A small self-supervised audio encoder (BEST-RQ), trained from scratch: widths [192, 240, 288], trained on synthesized solo parts of chorales (CocoChorales).
Rows from block 4, named by matrix and row number. Rows with one number belong to one channel. Each number is 500 + 40 x the weight over the matrix's rms, rounded and kept within 0 to 999. All counts start at 0. Numbers have three digits each.
# convs1: first pointwise conv (model.blocks.4.convs.1.weight, 240x240x1), inputs 80-159
# convs3: second pointwise conv (model.blocks.4.convs.3.weight, 240x240x1, transposed), outputs 80-159
convs1.7:525492482459488504481498527503513461503435507479567498527522472554548532518564523469483513456514505472485503484436478504550522523505495475533538476511512540478465515488530531455477472494455514468489530515496463497527500442442614518532512524
convs3.7:510474461453483441440510459512499521492475527471481515511443428512465500501441503467481486569490505540472483440544523470518496546524501479535457526481485509490487483519514478573477522435471497495477576429437462490495447471517487535546540497
convs1.8:404450514502521528519625491512500503526551553542527562488471528496498542534547475507480513528507452531538502521466518455462544454527523498478521469433472590481450438461506516495533599571468522476476477530518470462519507463566489497549507478
convs3.8:532481505470540440472530490486476516503492551487568520451474437485492535558393530499540492493560447491529465537509487479520566499522558512503472497539520429508473532590556545560488419496410574457531463501538499508527531575467513539520466463
convs1.9:481519443449561505518503459505471526496507532456545469460505430527587486517521428484529518539600459452525496526522507564622539535433522571532508500537495480456551482602417499532501558528420474552476505464522508531540478470452509548522494430
convs3.9:485607600395490505489549569466497491474425447447576473494498524460496480417525493545493500496476552580501536494468474599569458513531506442538510479489523410454501505504522488481468477608557551420514467467448467483519473490529574531507416460
convs1.10:423372521470525491497562477445399502506594505529507533427501512524450470545468479470501532524491507523481458462584512498462459547560437502525486520619578497539564559537464487566505568518519521481553471511451504381635612488530420540445470554
convs3.10:559499522567510519478490511480496482486471510490554590456422495479582480523465474516479522539539519465520421483475500488513603549560540527499535520485493463485607536466508453511478481543565440539552440532482492477479404518511413564450553604
convs1.11:498513459513459529498461495453389470500591528507500485466479500478551427488483526499520509512550475476460500512452493448542550531484515516520446566435507545490573401472445485504455530496513517466536547533513520449508506512523457473507516433
convs3.11:581509563487478541527478446472492522599447518513457517454537462540496555509564474608503513462545487509474471506544572451534478376551541512503482477536497530488513538523538546458429529521561551391549437457510464575499478521497611454536494603
convs1.12:456508489538596424468472472494460522564427469557546526446496416472515459455527537536479550423520487519496497487501483528491514551480446549516469511597458510468542537501472571484476439498519496541503509474545518589553492456484523509479477498
convs3.12:501464537480541532485496456508515575522402638560459439464472523463495465485476483486474543424480505457515495513558506454499478505482530580482508456532531476504526530525508563463457549544485500513483474528495466518498537535465480581472497516
convs1.13:544504495505550631523566526493557508549497551518502499539506467563553475518462526457509554474507509533493548513484528496492523471510543514496550548518479479526517489546529525516497522426502474522489424559479491526434509463501555505460481483
convs3.13:483486488496579466543443481506479479557477541451522491564515488436489517542541548553473449523488510493468533479515498461549478492538505507571512501495434511532493446469526483536513507557480537547465481531442519468485530453493475526510478557
convs1.14:439504497575468493493519449469548465502534468492510494449462488515503504511498527493508490432521477535490439501470453461480510543453554490530477479506464497477487500471474571461494488489502469568454476453504472554503514467514493462523519455
convs3.14:482473534504434535539460523484428573449490537497511517596552399496541505485497530532571458489568526511530481520493515487558558578512478457522508538548466451499500423583452416544476498440495424538533504503479551476540462487544492498482507557
convs1.15:505429456528532473482502493554510537518541460508565535466512492542497507562489449420458562487471410521521520526418465500438554473561472520506441497564475488460439545491534468576515543517500514473526437452483503467537506476487538491510444524
convs3.15:460418429486479525465483428526526549428483550575459585486569495505463506532513518547511507523526508504464513526480533513516482436509463480507479536443501468528459481488545483561484486540436511513517546557526516560506472541494546518479519511
convs1.16:479475433448480506508529479527543486558536463545523480466409472565553495501532475474530485549500471457470464483424511514498458523470521581450512542488485454453478539478572525498503505493460523467482441442512489489420464518503543471495452483
convs3.16:509442423498522514527504510548497534482479563493478467495452421521468562517476528437487394414488444469509499433489521461447517513497500486507458516549495552452496505509445515516520470430495519446518472496505512503537455528506431412471468466
convs1.17:495531561572457402520523563489486497483523527511540491544419468519532575487510556587529506434537468447452456555591537510467530483519423434500446526446480487453517547527469505500484494482563559425487537480507496471513421545499572463536574526
convs3.17:486510488489464505619494548504495508428461484467533510489606534472460565532445529476489474523515537591533468449625483514509444513516478620488544490476480421431415396518488517441457519486522455460490495454457459520478534500510499521549434500
convs1.18:458549492497420593507552565597518566489455493484463512522556469535573475479496511590443434533503504475527462534509466592447464566452498434381475477496471481466570551528480472551460508456479486455456517493492494532490508536424529577527413515
convs3.18:552526535469412494514491529575472472493448541458577508396469554460430486492553494483513427531498460508505479476554505528454492497551489502526545478439535435446485514454500481485503470520385490474481479488548538500526535484485477457532448527
convs1.19:585512508514487536481480432525485498449568504482525485526479510567470537554601524443501512562563521458478469526472552524527598585454545462437477533533517506486465493468532476491531525450604516461508485470548492490490484456546566534518445478
convs3.19:380547501528380534468492467432506436514514499521536542511436528529476513561558489591402385456532483439516459521501489571520501446514526447511502497512464561518469514542484553522475449445507519563544447506509522473468469517509486520496552518
convs1.20:478506461565586587565557550530509461410480475491555532500496465486528478425392498433503521553553576437484529511493473529476562513455590486482609471501522538496460486510506541506510550502516549496545406554545444439449492521479480529471467497
convs3.20:471442482507525466512514534508497473472498527533481496507573551483530485456484543497480487466468482469555438578422467563459477471475469502465544450579498431449565497547502507511552555504509461449409453560563502460471458529492521474563459490
convs1.21:476498509530461464455545536529520565485479491538452545492493539468540496509523465543601437498520510546529446509493483516496437499422545476568577476503458503474495528450468504485483485460520540555495501508471525519507533548515504401513561477
convs3.21:516508458501532472482445471503517530506541531531500458412550528534515530524494410465546545589503579493465461512434540452466451512480462481514491475563504463462470453520482556456497555441504499506575481525504520504473557512561484462474495549
convs1.22:487483490526473573481453510462532501513609501505426467543518514503478575459468480471476498468493470510488482504437475438540524459444566543547529423501541503464536500478432516518455520516526587547458431513544469427512485518554411506584437431
convs3.22:504550547516537491484450562462433479429512539513517502516498543448437489447593480463509479469503454452453477509501480609565406506476442466510455527565515540478472458424489448449585494525577502497614462512434450454531465456535515547455463539
convs1.23:480546507489492519535483540523517494482454440515500509537407526536427561469567540422536521505466432535454463510557492426457512540490511519532479502443577490530495488503529517505422477491537594478543531477487465526496466480519487491526522480
convs3.23:481449548535496413530482505475448524525521558503456451490514435510497449475519533591455471503444520475497499407580491595517539565501515554485483517509530535548545549566579513519535497443470496510488477546388439554481464555469559477500517493
convs1.24:566472517553533552454480492466453474485475525528492460533500511504487468462489497589502516524491486485517542490538503464557478463544545558437525503493542496557436504511451529506499510546498548504506449484531519498463511530499492489437450414
convs3.24:517526560531534556598531496549474552528475527511513513493518530604515489539516512542552510503455517481551569520513538464559515629570441521549474517554582508498504522560507504446490450505476559512446518588537573472468486493527523523476511501
convs1.25:560526600488527488509512516528450501505466501565497427526537403481504498512503543479494377455521514514498480494507502508449525524564481580520518530538553554584516572495521459513488534552518462533495528540524449471469494528461502435502480482
convs3.25:510502373515457576482528491480485464517568553479519478492478492493506504527502519481517536513509436477494568492507445507494458459427460441431477516513509501556521505474379479466508499509552615488491468515400477481415558525513546477504479563
convs1.26:479449494458493538484486603452515504559535495529412486435504517564507417570536491576537501489481505507510545478542487506514571588595520492551501470474550464513475496528527535502488489467456452487431493519441429475486520538501469508503446448
convs3.26:473550494565560489416511466571525512574493484526545455437565497469534503554502506457476544528440442521481539533488551443470435569550503459477530472519469457459509501453485577510578483546476546476496531489515515414462435463520474533529557470
convs1.27:584447484497485508514451468513451456466611541485538470511517493501498515400521493493508523524421488496481505545500506533463452540466568405537490491471470420427500535507510554457457518465532461455489570511554449447507502507535499493513500504
convs3.27:490534498458490505544444529496583503550557531424456441489503494491498495497504497488475413504459466524534550475554538589506538434520515533484429509518557451580558503459486526500458572508485498553495508536485524477451470474487506494483521497
convs1.28:474436476490513561479505507503453467512516424503496454497472473522475487515536501570479508464589577493553451567514497550439466580474526553503538489489470564442431506487461483507494528565420482501536474463533538515487530509475560606545461514
convs3.28:503471501533478489480507482479489475549503521434514550538467480481468495518447490487520545534487496473426451482471545498558475540509514502451514494531510523495458480493453514520440542472384491569467546490465550481462543529537482479477484536
convs1.29:538507539471482525565489521527626519593478593545538566523518524470502542469435461514486582476552377412551452543424439482520486499509494523486495547471561513539503526398466467468530538487536487573471506505554485583505449487461460474482484535
convs3.29:551533556544503495460519505499444490563547549501502524576546461484546538519475488522466455445462595510470531483427499463550497492480485472510505529450441456499467426494504488499582392457481478530488539567558492410537445581465536537518504532
convs1.30:529460488500480545484402493494499463471521476485422522477503489501517413397487531496492475489523404514428552532458484480534482496515496633519506488491594500534476509494528503496484512486468441503456459472475520612447485459458489513463448504
convs3.30:464518538455501517513487480509444468506447484519448524544493436518504488536521591542415481536475530448509504509491477446488505489499440501481448488508426483477484484520459524487466510433437557563463538538498457429495485492506527467540450508
convs1.31:534516489475412576430563509496554414494511491522511548488448458482411495504540425503510510472445434481545494497459463504500466559534491540452427454546590500476490554505550442500507491500516532502503527425482441449524535445522482595428510455
convs3.31:487504484456599417470513482516532557510511514485514457419485485522526454498451454469580494590487458476498613529459521453538526469533468522524516525558443500442519524505488528487565532510552511461469461386521536524529440490462498512543537553
convs1.32:548487517513553506505530499530473512496559498488579551485481509510496489460485543563500500486674472486549515534627515570475564637471502515442495485540516516511527558499511501508496506513416473526589503455514468448568538499462508505474429610
convs3.32:637425506518493528526511546537477497461423522512506483422526488469391554483429462531442544479489565556464490509503579532497472505511466462531480480503453468481428523506465526396518513416474454535512528410514545514517520450483526490475498459
convs1.33:524490519479472538543493502562553467487449502524456520572552507473495437488454496522522459522502474462474569536573530495459491430528489485470486503518434539483478495485544474554524510465547489457487458521506505476543514439557527534481476526
convs3.33:486536457535531426494490484504431485517552481583472494531477521510468492532512552434499490508505520513556441526466475474500500568471534515490515490474457511523538489517577570554493511473509544516535515532514518486583509495556519526521539583
convs1.34:559510545458413500524494556546530482525467496443529541499485583529570465511492508562501521503574404500521541490384616453466448516525532446513474478514469492524608528463503484482484563478459473538513453534334492454459462563465514536479546586
convs3.34:496551507532502527504560518542510484488521538482483526519540481527520567529490507514477497487528471508494494428479387514538498465507513537516523475510483528583449579517567447552619544596506537519461531512471523531461516427538457470536506530
convs1.35:560469524554555515467516492558484489522455488543606442573545485534491505516541490560465465502500485528547555473520505519488516471484599402524433495576500471496508543536587497493468462419558484514476568468498514491482549459509495556456583486
convs3.35:482577550495490516471523560496429572491496499576513572496452467530455441464450436487485489545570580532435632597496492466474546513427522418532480499478481417456500557592516580499479497521484335437555482550554514454528522456461471579473507392
convs1.36:431429496425472499515488547462568498508462545474553485517446468569490446407467513572544514470542449511557513506479509571449482482550492491552508436541512535526505482488523548495458465515470468536522436494519462487564455520492500556480516478
convs3.36:591476513506567516458528563531558555564461545471606461494426568429436513522496426476538502527503484555496539556519493482488498568538534503516483546501514465515473460439466439455490523486491556450510512555525472504488611546512514539465490531
convs1.37:530510508539499498488531545478404554509514530489502481540476507472477444471500530511528378513463476470474446578547471533581488511504521491475536475480498483528473475477544493549507513527531553521531490470508498501513479496505496477570494495
convs3.37:500493588530536477487504479544514553471519538495470475537558463508501511484468606574516510466572465537461527443546489504500463486459534473485537481474548542518531483519485487567573498463511523551496483438440478511517471496488506491494471500
convs1.38:475498494473485527534487486532516500466450475542518483548481472491600492463499471514472485548524480487520459500509472473489515603469507433435532468499482544532489499487422523490502475495510485554446521539537514492485555504552476502467492533
convs3.38:529460528491553521536442516556538489469542488491512468516467505586472553540418550519485468538582507544537529532537521450563536502502514510496480481477562382528505524528430501509551525444526443481487503426530520540539524511540584512529508486
convs1.39:397529471561527508533533559472518580514543497524584551487454601473518537543483498489433486507474574477486481531582510453454378554582475481531546541539475511553521463571428516450424440514442544554473447504503429397491535488465523440459550533
convs3.39:508471510465529509523544482464477517514532493471526538547487475456513466524556501535472517462497421533438478507398561528457472517554520526470533427486510500480578479473497493544476523461443503463579542504494521484487566462502547527419500566
convs1.40:567497511411497527548436569442493434509550521507471481557530467416490583499570543412509502484476518505474500464461489470480486523484505489542457512475506538592480451485507547534454551465495470548457555506484411537526464398497515445552452482
convs3.40:511575446516525415525464547467536444508495447507571440497485490483454497476520555510555521461525523533492477499464509496500445511489506503468501483469414560564442448541503461525491470401475541475472495461388558444480512435465527464519483507
convs1.41:500577507509550474503487465542505537514523465532525473563481554574478543536445490400534469513482471478521561504462498565452484446443515520498518525461517513466503495483513506504445569493468509437393570504475523564512520507522571472522509483
convs3.41:539470449538506486551424468474508524478466516490509483495509492610476470479416516524471476473503512499484488410501544481567523442472471442459472496526490524470460460530528553482463501549472510462451554450520532420475441507520532490495450439
convs1.42:520509459560505496434504550501509557554542555514467468410449491517533532500500543401513514476532532516511543523539498522478485498606525502452587497471458476546447477491471476564499557491501516537525518542523413487490485517467530550442578491
convs3.42:491440521480532489440509484488549544490482523543473430528503478472532546510444496509477448481484463493477507462461414507527583520436528499475482435436509562426454478536468546570486470461486511495465558459480436544498492533476494442528452492
convs1.43:557535473527563564499614526514494529539458510489533511523523480527484492510487505445398472604500504513521526550564481553496470472471574489539506509499501535497516587462561519497512478475586573466466548503542510442454483502529469587461494544
convs3.43:444457511512448482519504530527460460478463517521484502492510445533474463531437443466520525476547577492539508556467512492505403516468491476444448430430520508499412520491502470506505530431559526466500461481519466476523516489460518481513517563
convs1.44:551539509493446484448523564504530501444508494497508557559471540483480463571481489533481521503576447577563518469432524596472490498440492437485450477474568500548492479514473445522465526460478473519491413543519431416459487502526522520473482508
convs3.44:548525427494511463493588542488431518473482523453541469545579457512517457447433534505467478401474476439402483521490501506565490545539536523488515512441466501509520489514450544537478534590384442463500477498498429410531489460513527461491419463
convs1.45:455487563476544483426573545545461491491481481484513542492511449548480462508479479507587539373491477513418455549473475484510457481469453599469488378458479567550484478529540515453450462581481442551555528527472546483533480510562524523570530419
convs3.45:559488458509459467448471438500461525455536524508450496452567477449475458447499475391490541497533501507535470505506565495465495482452427476522558490479438509512438504528518499478525548509462442633536453438497478531522516487486487529465509494
convs1.46:525549514481518537494476560536553520518538492493504455496494550480493500582454411494500518502487525477497451510514495404459543470497539482495511496456528548506486506530493521483476468492460513471469549487569490457477461529421557564536487508
convs3.46:503518520479451465509492518464555514476478468500528502539478497500536492501531480532516475537506521503451427497481449416558559495583479510531526494489541418490496531483479500524508512530487482504529521454472492447516504517540588530502498477
convs1.47:540484502434508618517527535486520537522549498555502483517499523530477446534480543471463595527510489553471508479483516511505467553477498431557498503510521484543473442451542398447467483507536520547502570472484525500515514513487474505476502526
convs3.47:410499474487533526465480503451604540506517417469557494515530545498554519505457509522439520547522466513549517427531478505511492503468506495473512495494549487476479512513467498545505527399467516538540449481496458456467502428459562528505546458
convs1.48:488521529472483539495508534426542575510516528471501453498479545468566536462520440438481488462487509512543515504505567527469510514529480550448475470487516507565519501457481486499529530468459537435402504537451442506493481527536520572527467495
convs3.48:519611623485584566498428505474467480525522506492455473370593470581483411499473539619508460562490460508439588520475503413508465519520500412551468446472511512391474454522533553551510484392438478507527420554525464583514526523487535553537508445
convs1.49:500426545428594521571518552456451423509475520547541514466495487484520513519532485504527514470499517472514452400614446517509501488515465493538455542561544550527501478514503486441548499545552482557534434502498454576517505569556554490497544500
convs3.49:522512516421520435498584477454512433487521455526401515499497502468528556554432504382538474533456505535451483502465541453538564452510544499552537557521534493454483413467415501496541481517412491532448464439431461502486452563489498459465533480
convs1.50:499512449467522494545501483530495483556493511509527516488464450583565421484506455502446457622486511528552529567481492482477411553508512546493513477535508516533519575568524507528491506518567461534492486514514435546492469519578492462537488491
convs3.50:527536473463471531497552507496468527522509509533508498514443520540539432548499502546532508491478485454555460530534500471445410454492497437483537509503473538493551495553557415582507486611555528463494494480492513524555503486516505457501555379
convs1.51:507494443462499545433523446533488532501584498478400511469363509471470474472510442534535527559490497457556556514508422473473477500487472514473561482626550460480423488532495488537615500464481547568525478528522539428432507466496553488506461496
convs3.51:450435491505485517523477506583512517515398530512493506369483550446541523524485498498505453507495451532497516512597479467491482547517539537568467530458454487438487480445522512515538472496506422584527494472531487499563485529544506493502507514
convs1.52:426548500466554506503497574628494438540517487471511496470510465467515390468526528463446510482523454552521485466563577530427498514488602464497463537441495510551528493515521508456532570516438434564542456460480513529468535513507570484471590499
convs3.52:523486567593559446539466535439439496531485512577501553460480573536478592525533564544531537504505493473485510487619454536532527555535544539563465443517526509554587538501515395582501437517544502537448475535518535503477443529460550543450553488
convs1.53:548480539458502510497471534488561513535483581461468477503520681465491526523489480539495500501375571508518535489509512537490474553516461467534534482548511523477497547490475477524519479466472507547487523472431509517471477485471466474433473571
convs3.53:518428491529481550488480502509563474455472506563524557458469500460515537450534489502510480470614518486442501543506533491586510527501474501481472489554522523474505467494512500474468503466447532491489483501476490523531518531521532526480427517
convs1.54:444480488467534493469520527515507517489547542506522468540436524481529467468524487414473527490401511453496526478575479454584492601488538502492465468557544519460420515486489450489512510511490502520535430623498462464469478538483560507548515523
convs3.54:541517466515551495494503491510508484500445471576433464528507507467518474454532471488496499494437502504450493494479518491372472469554477478469437414478481442508496505522486467496462497493573518510529495494475428525455571493539443477507418488
convs1.55:466511412463486453504470512468480469479495479481465514511548526486513505484452589501519516468488452484542380475463442521581465474520542558550525521553482533484519491487510428474509472436502462446473521405510490532388523462557548465467554517
convs3.55:518504541485517518502447494540545471454454508495456493486522510474459494529505486502509485487500551557534462458513495453486435503512484553492474487531520560525532465542453453504551581505490527494430560444529518535493491458565496556534486458
convs1.56:514396467487482566469581469525477472590539480464544553511482390512459419477480463503534437430511503436514466536473463443488474441498492522435485443453518480488520475495482480553467467476513515512384483493484496554473525483542489494490493486
convs3.56:487602512507453477524570526446604509546577480492506498506460482489551566508471526517463476525469509490440513477529503484509539468511580518483574481482446509505470574535499529564455527531497465485433483556527530494484497559491546573442591533
convs1.57:472480493525519547500507527492498512497574547534478434523406468456552501478484427510423536547546486521558515538544452573534568521374523535486484473475529543532504506456457601663478505489464467543506557458473514459450497523435505440552515531
convs3.57:556468498515505443483410459452490498528507468529524477506512422492479451498481488530490482503411541467509512515539487442454492528434470517530564467527534433510489564444503531480628486483558535528531503545537523492490400517491495534474455557
convs1.58:587541465491557548454481510529515497415555537488488495511469544466526543541411480572455502485606537428489461524432458492521411512491457474461518477537426447411487534511519507520495455500482520489499474436527535553496571515561524487489506486
convs3.58:513546499474585530512466509562546489563502540495576425516522457521546514573560557566495497527546521489442505531511499619480514497496479495524540500497595483626518499543465509461437492531442556470511456467468497438518603485508522545552544473
convs1.59:537488502503472497529502467436476461516444418511509508512470602502445483510455478543468546527441484474513461543522472533506521538516407494509564496500579530454483492462515544474493493506501524463545516490430479575458529496535494522419483439
convs3.59:476512559523493478472574516521500427516511508477509511523510511505504531502523500491502474531503542521523471488484555558522482555561513444518548514495504478532554533496481501535485511525540483544451491476522504548497476488512525537470487467
convs1.60:566493491501441499529604484532523470506485452555549495520479518476451554478509541532543565517498513477502445529511489539514512554516558475566593488510493456420523523515529480437547516468491536372537564550484458452488571451571571505539512437
convs3.60:534559462495501565554568506466481576503483554495559508470535464453525481462537521449549598470471500495574540495516534512533395497514446492544486463503498546505489500513544503420525563496557487588533443502475528503567543479580501529587535442
convs1.61:498477525540511478471473492473466520491555459496434516462485491498518496503496488487429483498538448457527503549499469526406529537495453510512528547463459544575519493521529559471498433478508490484530482516501481490467497501453485531555467563
convs3.61:508461492487488545516484423469525504530524483551523499473559517506557542449506545470536478495484439521488513477566552434545550397497472474461517479469498555514485549502493513506570507520489496455546460470448483518566519442534487464477524488
convs1.62:529535522524524484519526489544505487436497509536469430481483482520528465523515505551500500535500528534461501432491465543529546495478469539489493504519479456357496515451443495548446505496569472492507507461506514482475491444511524506494506476
convs3.62:472526500443535490449524476444529491542485483543474522522456481502573565449511415520484522504474490469484439503480537543435479490581468471461488462563579576521477485530454577548468445450496421473462475491506616462564456536510529490443502467
convs1.63:407507526472497494539563402509516514460490560566551459500498487555436521461530473469467556445496468535542474473515488477454435515465506513538531508504531578487525497566532434485497517506482525481450450511411499509497460499453513553514471439
convs3.63:515512455484475556544505478509494443485482538518504563491527486514550461475534470479513473651469542423482531514533531456473498475528547529547456452510523490487451580446537554455492493537449461514481547432443540464468453529527468520483520467
convs1.64:499433527522510524504469502510550477492564500470441462491472552408471536502546433560488496472522631518512486467499491544514475506561519505517549510511499486493533517496532464496475468459483504420456509558470536536447500539390514494469547502
convs3.64:579527499529503526417490480501494521549431491509536478483468466474522520470514523510438542564524505506439516486459494501522491536542482491463506521435508446517480543466502568504412495446491487515526475510579493497442479428521481519511525556
convs1.65:505430533542510510564469511492471549469581571495508466454441461507530494465516581436468587553565537541427456509520477494486485529589475510556457525545521490432480478503504561515531536441492540476467524500499562469518522487544511441465472452
convs3.65:562473466575482480452579558528488510530484556483472595545538474498492536485496564495585444511459542513548567536520570492526448450556504497491495552542558412529465472546513502429468469421552501439574485541502543504561537481474427513509534509
convs1.66:538406493495519529443502564496526528630538473556576540495525601463508506543568549446422497513513508510513526474433541482477480522538503545466492482472426568455530540474507529481473494554551502514562489541520484471538340516511538460434437467
convs3.66:486512530548562563465488568520507543465445535503526498552562498502505538422518456492471540556530493461523488503500571567479495496525527560439488480483453476489528456506477486503442610525515472507534465546484464523555499557480525518527487481
convs1.67:477503481541539564447477494508469514519489573546567482416469512515518467511485488518565462516469490540511431441483545556511528500553504536470536503563483507534541459538507505464508490424512539510508470562395516532467470510467526507502460526
convs3.67:528558529486538506494486511518401483540564489491434507491475461428547478481491524527552525536523484485515490443469500447492488479481537479548564497514503473511439511415496455584531513480464474481505486509527479501543478458480454493496482573
convs1.68:513529514484466520520551427522494495457492443407538496478536559500523488491499443443495510482527555471472446543526503443468466476490522503568537499454543533494544495466468448578460526576476487552487429522508490545527470504519508412542511450
convs3.68:464540497465534528498465475515496453425514475448515450478549464414559517522548486475576398524481509487537499522541528590519445496475504441527472548532550454440498469514523482519510440489525572460528445551530456537599535477451523463504466460
convs1.69:451514511485469478475540446468534478468494424506456541534502532507505533502510506529525369455459426514441448532567530451479511558571531581534493499461489551523502487411433530488517506464489522514500477525479476502498458543543535509481443455
convs3.69:516531506470494517525584450466495508459469518517477494558526491514516529550518496507577476524488527556441500548495532520519565525498471491512545532529542524517530465495506503548434508514459502467498572467525428473553482461476517537515514528
convs1.70:567542477441543500477553545464543493498492509499571533435489459424452538492548444424539508473430470543475530477509552476495539462519467474520437524604447541559504539476439497591485502503458491493565577495527518525446469566532574452529485410
convs3.70:482517489469581534495459555456570478552482429473504511514528445444480524500587511551486442463544406506502495443447519506434442437521477457476554392472466500490530502512484518570540454526527477504524453551493475433429422477531466469478474498
convs1.71:500523551527445467472520512476498594488480538527534488430532537558522455479521550485534495493461584470493521520460520503498536515524522462482391538526517524486542439492483430545460455470468537475505371441529526480494493508444525487445475491
convs3.71:511532554476456588506468503485432534480519478479521506545497529528499584485436499467515477474480443517505491393591495464568441480465453513497483495474499571500467487512472485549501499546512430486480518526491515420481521465482507427529515500
convs1.72:451435498583466547491497518438496491485558494442520479484481508543466467546540447450518504479512464492551508464513497513494483543531487534489486557500470509492483454507522484450468534545548507539538443442526453492512494517491493503496525471
convs3.72:497466497514478549481563492537495493511492539504523433474457515523492476537527549576489514496507514491514490503508541464539422531476548565499546451555413449495522517503502595475520516557560520581475525481478509422505423414521576482528515479
convs1.73:501491491442430540436464532461535544494508465506499464387536522493507504508406497488487516507515502478438500528529498585516504571523565500536498484457478563477525493508486479528557510568454479444507499520466478457449573487538415512491506478
convs3.73:526445494579573501483526482506477517421488519510437493508528499464469608548479526475518494506440439559640518413483409477513491548489579538521536511548467527439468465458495486501491468485486490502525501532528489528502499517563509484523554464
convs1.74:467521610533552469580475406501485546479547487491426550420481507460506515420475446532480550513504426411528531518454547493433530500455463517454481519469541504445489477476503517450449465533575463538529483482492589527456579508491494521484468580
convs3.74:457488509527451515447394492514482537469531499502497495512465440560488512517494384510492464515417480466541426518460422536437463574427478502489502545460514536401466538446473530563495447540486457498486495557513481509482518533543450504568545534
convs1.75:553477478575546502577545432519492493456536526547527461429556524487521493524472434540533488507509562504552549491474510522580513539445443508493490469537476507515518478451453452444525549501495433511556505502508444562533516515433494508548448539
convs3.75:447484444526494502477495502471554436479451509451461502479519455507449474468490523505472490482450484441494451475469506518485437495462455443432492477467469459474505484524479546485489491491541480518483444469434485490491494488502468446468426509
convs1.76:543515506490462438465564499484475497446471506476466491537506498549552519524477499553487457493482563503531528541469505486412456535443515485487527545530473570536495548468482464467492514469493502496507481526503443437494447507555467570482458527
convs3.76:515523486532444459497503539506517449498510469498449470478472589491491508459468478493446531500509463480480427527536427472485460539519515431504497481510519509543503488468490459461463457494466523494504547509510545487484521543487463397512544434
convs1.77:529459483488594527471441512444492478488511534554531475493487512480462458445465518510479547516527540462484529526514476534537501522483497515517451531540478536450518525492486530437506516506541527494449525487438535475498487596480529485464484452
convs3.77:451423529521437538458506535508520476474541505470508497523490572475508446533445466459520461500528476371473507508419463507503517455526536522501507453499476469499372445500487562512473489464562426441517486460463487493486540491538427556475496476
convs1.78:478505499492515464500490521519524521494550467508416465500502596490501560466570464560527457473504489506487495467480501450501482537419582435537498467504483529480519517517427524586499539579492546569459499461529485495510570468487433527561493461
convs3.78:515477501523500570529534480461390486453490491489424492532479514429471533517542533564497486494539455458506520509509487467499486498498520491461423423526509553494489511502508542509531572466476472492559508657400485526495568452448505495502563459
convs1.79:462563420489526540505528494596464491463509477561483516577514412488520467494517580562546502518465506500496523554520493445515537414526502519509554579507511456479466552463522511579505466486533551521511485549467483454507434462479511587478429457
convs3.79:535430534536477457552532560490502525481544522459517512536486509492513474493540538428536478500493503487549507439430448485479503473452469494504529497498491493531482507551448485527560473530497548481470549535517490503559495532467527514516516522
convs1.80:493552524554483528522465561479468474475564560428504509544561527553454489523450462489499529531501472490541496511473504469526442537449508572535557455435553498533509507530538484510466506489485500455509489475489537483444454538474436467500529492
convs3.80:521502530537498495478445516491512496487510516394456506492394456465482542519441473491515527413530502452456473456479539487457493473494523521508511450530580468519522495563511513528523425484494449410524482485533513550536522440514484510471500542
convs1.81:562562514549569509526531479496522507515535550461573505534472578492528519449392461496505540460362476496472526454644417480484515531494506483477497527593515519435520470483527507554553547500465448547529493469522511417497419508489557496495458454
convs3.81:492424514526470502467490521472489525513482573477537503510489533445502470580494516497515505462554484588519532481602572414511496530500466539560510514457479520390544486505443497519581535489528492509482536519532496481520536541468552431572535523
convs1.82:492534516537429483568476502547491498465475514558471483539522477540495526503511521499488581463518526477542491540493410507526445413493503479498481530542555466509547586463492482585524520455529531554529531502498476501475527476511485433416490500
convs3.82:515503496547542400530455535443509516486470558514450479509470491550532481467468525497485500524481518538511487543482479462542552434496578570534473504474565502534519443471526465574534544485472497535492553553561476477483458550550496528577456484
convs1.83:466449476509509481471480548580500403512456492515495533491475482538487435462471519521499495510525483522432466526519558573402458538544541467541479563497485507541435481542549516485489548505536466512531486506500577460474565473513478557530531478
convs3.83:521548437509460429519492506474445488460491484502523455479465519514493516543513513499483519472482477472482488558545548428474484522521531440467518470511486487497496514520548507479482461458455533460543471506457542551538476510456546487542485477
convs1.84:462474471516448510506500474585525509514523463613508523542514536512485455532480547447456561446467488547528535482420487509500460508559591522499525528475528529506570477467432546493460545525487492523457478477496570472538517525521466467497502452
convs3.84:570496479519529448513504493559429544458435502471407453527473564441485431518504487450489445569511504539551464574489582563530488431476475463543506479440488442411470471535469485451537481461574520495508480478448525511493497531518477547525470559
convs1.85:515550476445482490506561537528479529596482514555419525488438434482512464410505489457472544542532492540492471479529440527532525576493438467510476481663447482473523518556443516407477511512500537488488501511596501428503585475492508495510529526
convs3.85:506442512509524462498501457522553542473504534526458544507530426518489508499478484500514462501533539464507474542551516418545476536471478481459472474533487470443557420479527492549479586499532520502560475416449498491506448489504463507512477535
convs1.86:439447494545446506569578509521477504470522455516499490449497454530459459467530466540494501486488544453460588540548513499438496527455535537475462521544464466462515496550555508493505506502498459467492539500522490524502493402501415511509489561
convs3.86:552495568499498510563465546525494546525478518465461509479530607531526474496484474504472497517512495503506539492434543464487479513481539492510509494485540507560551483515522465482549493471532572478532537484549461491524523553527504490436566490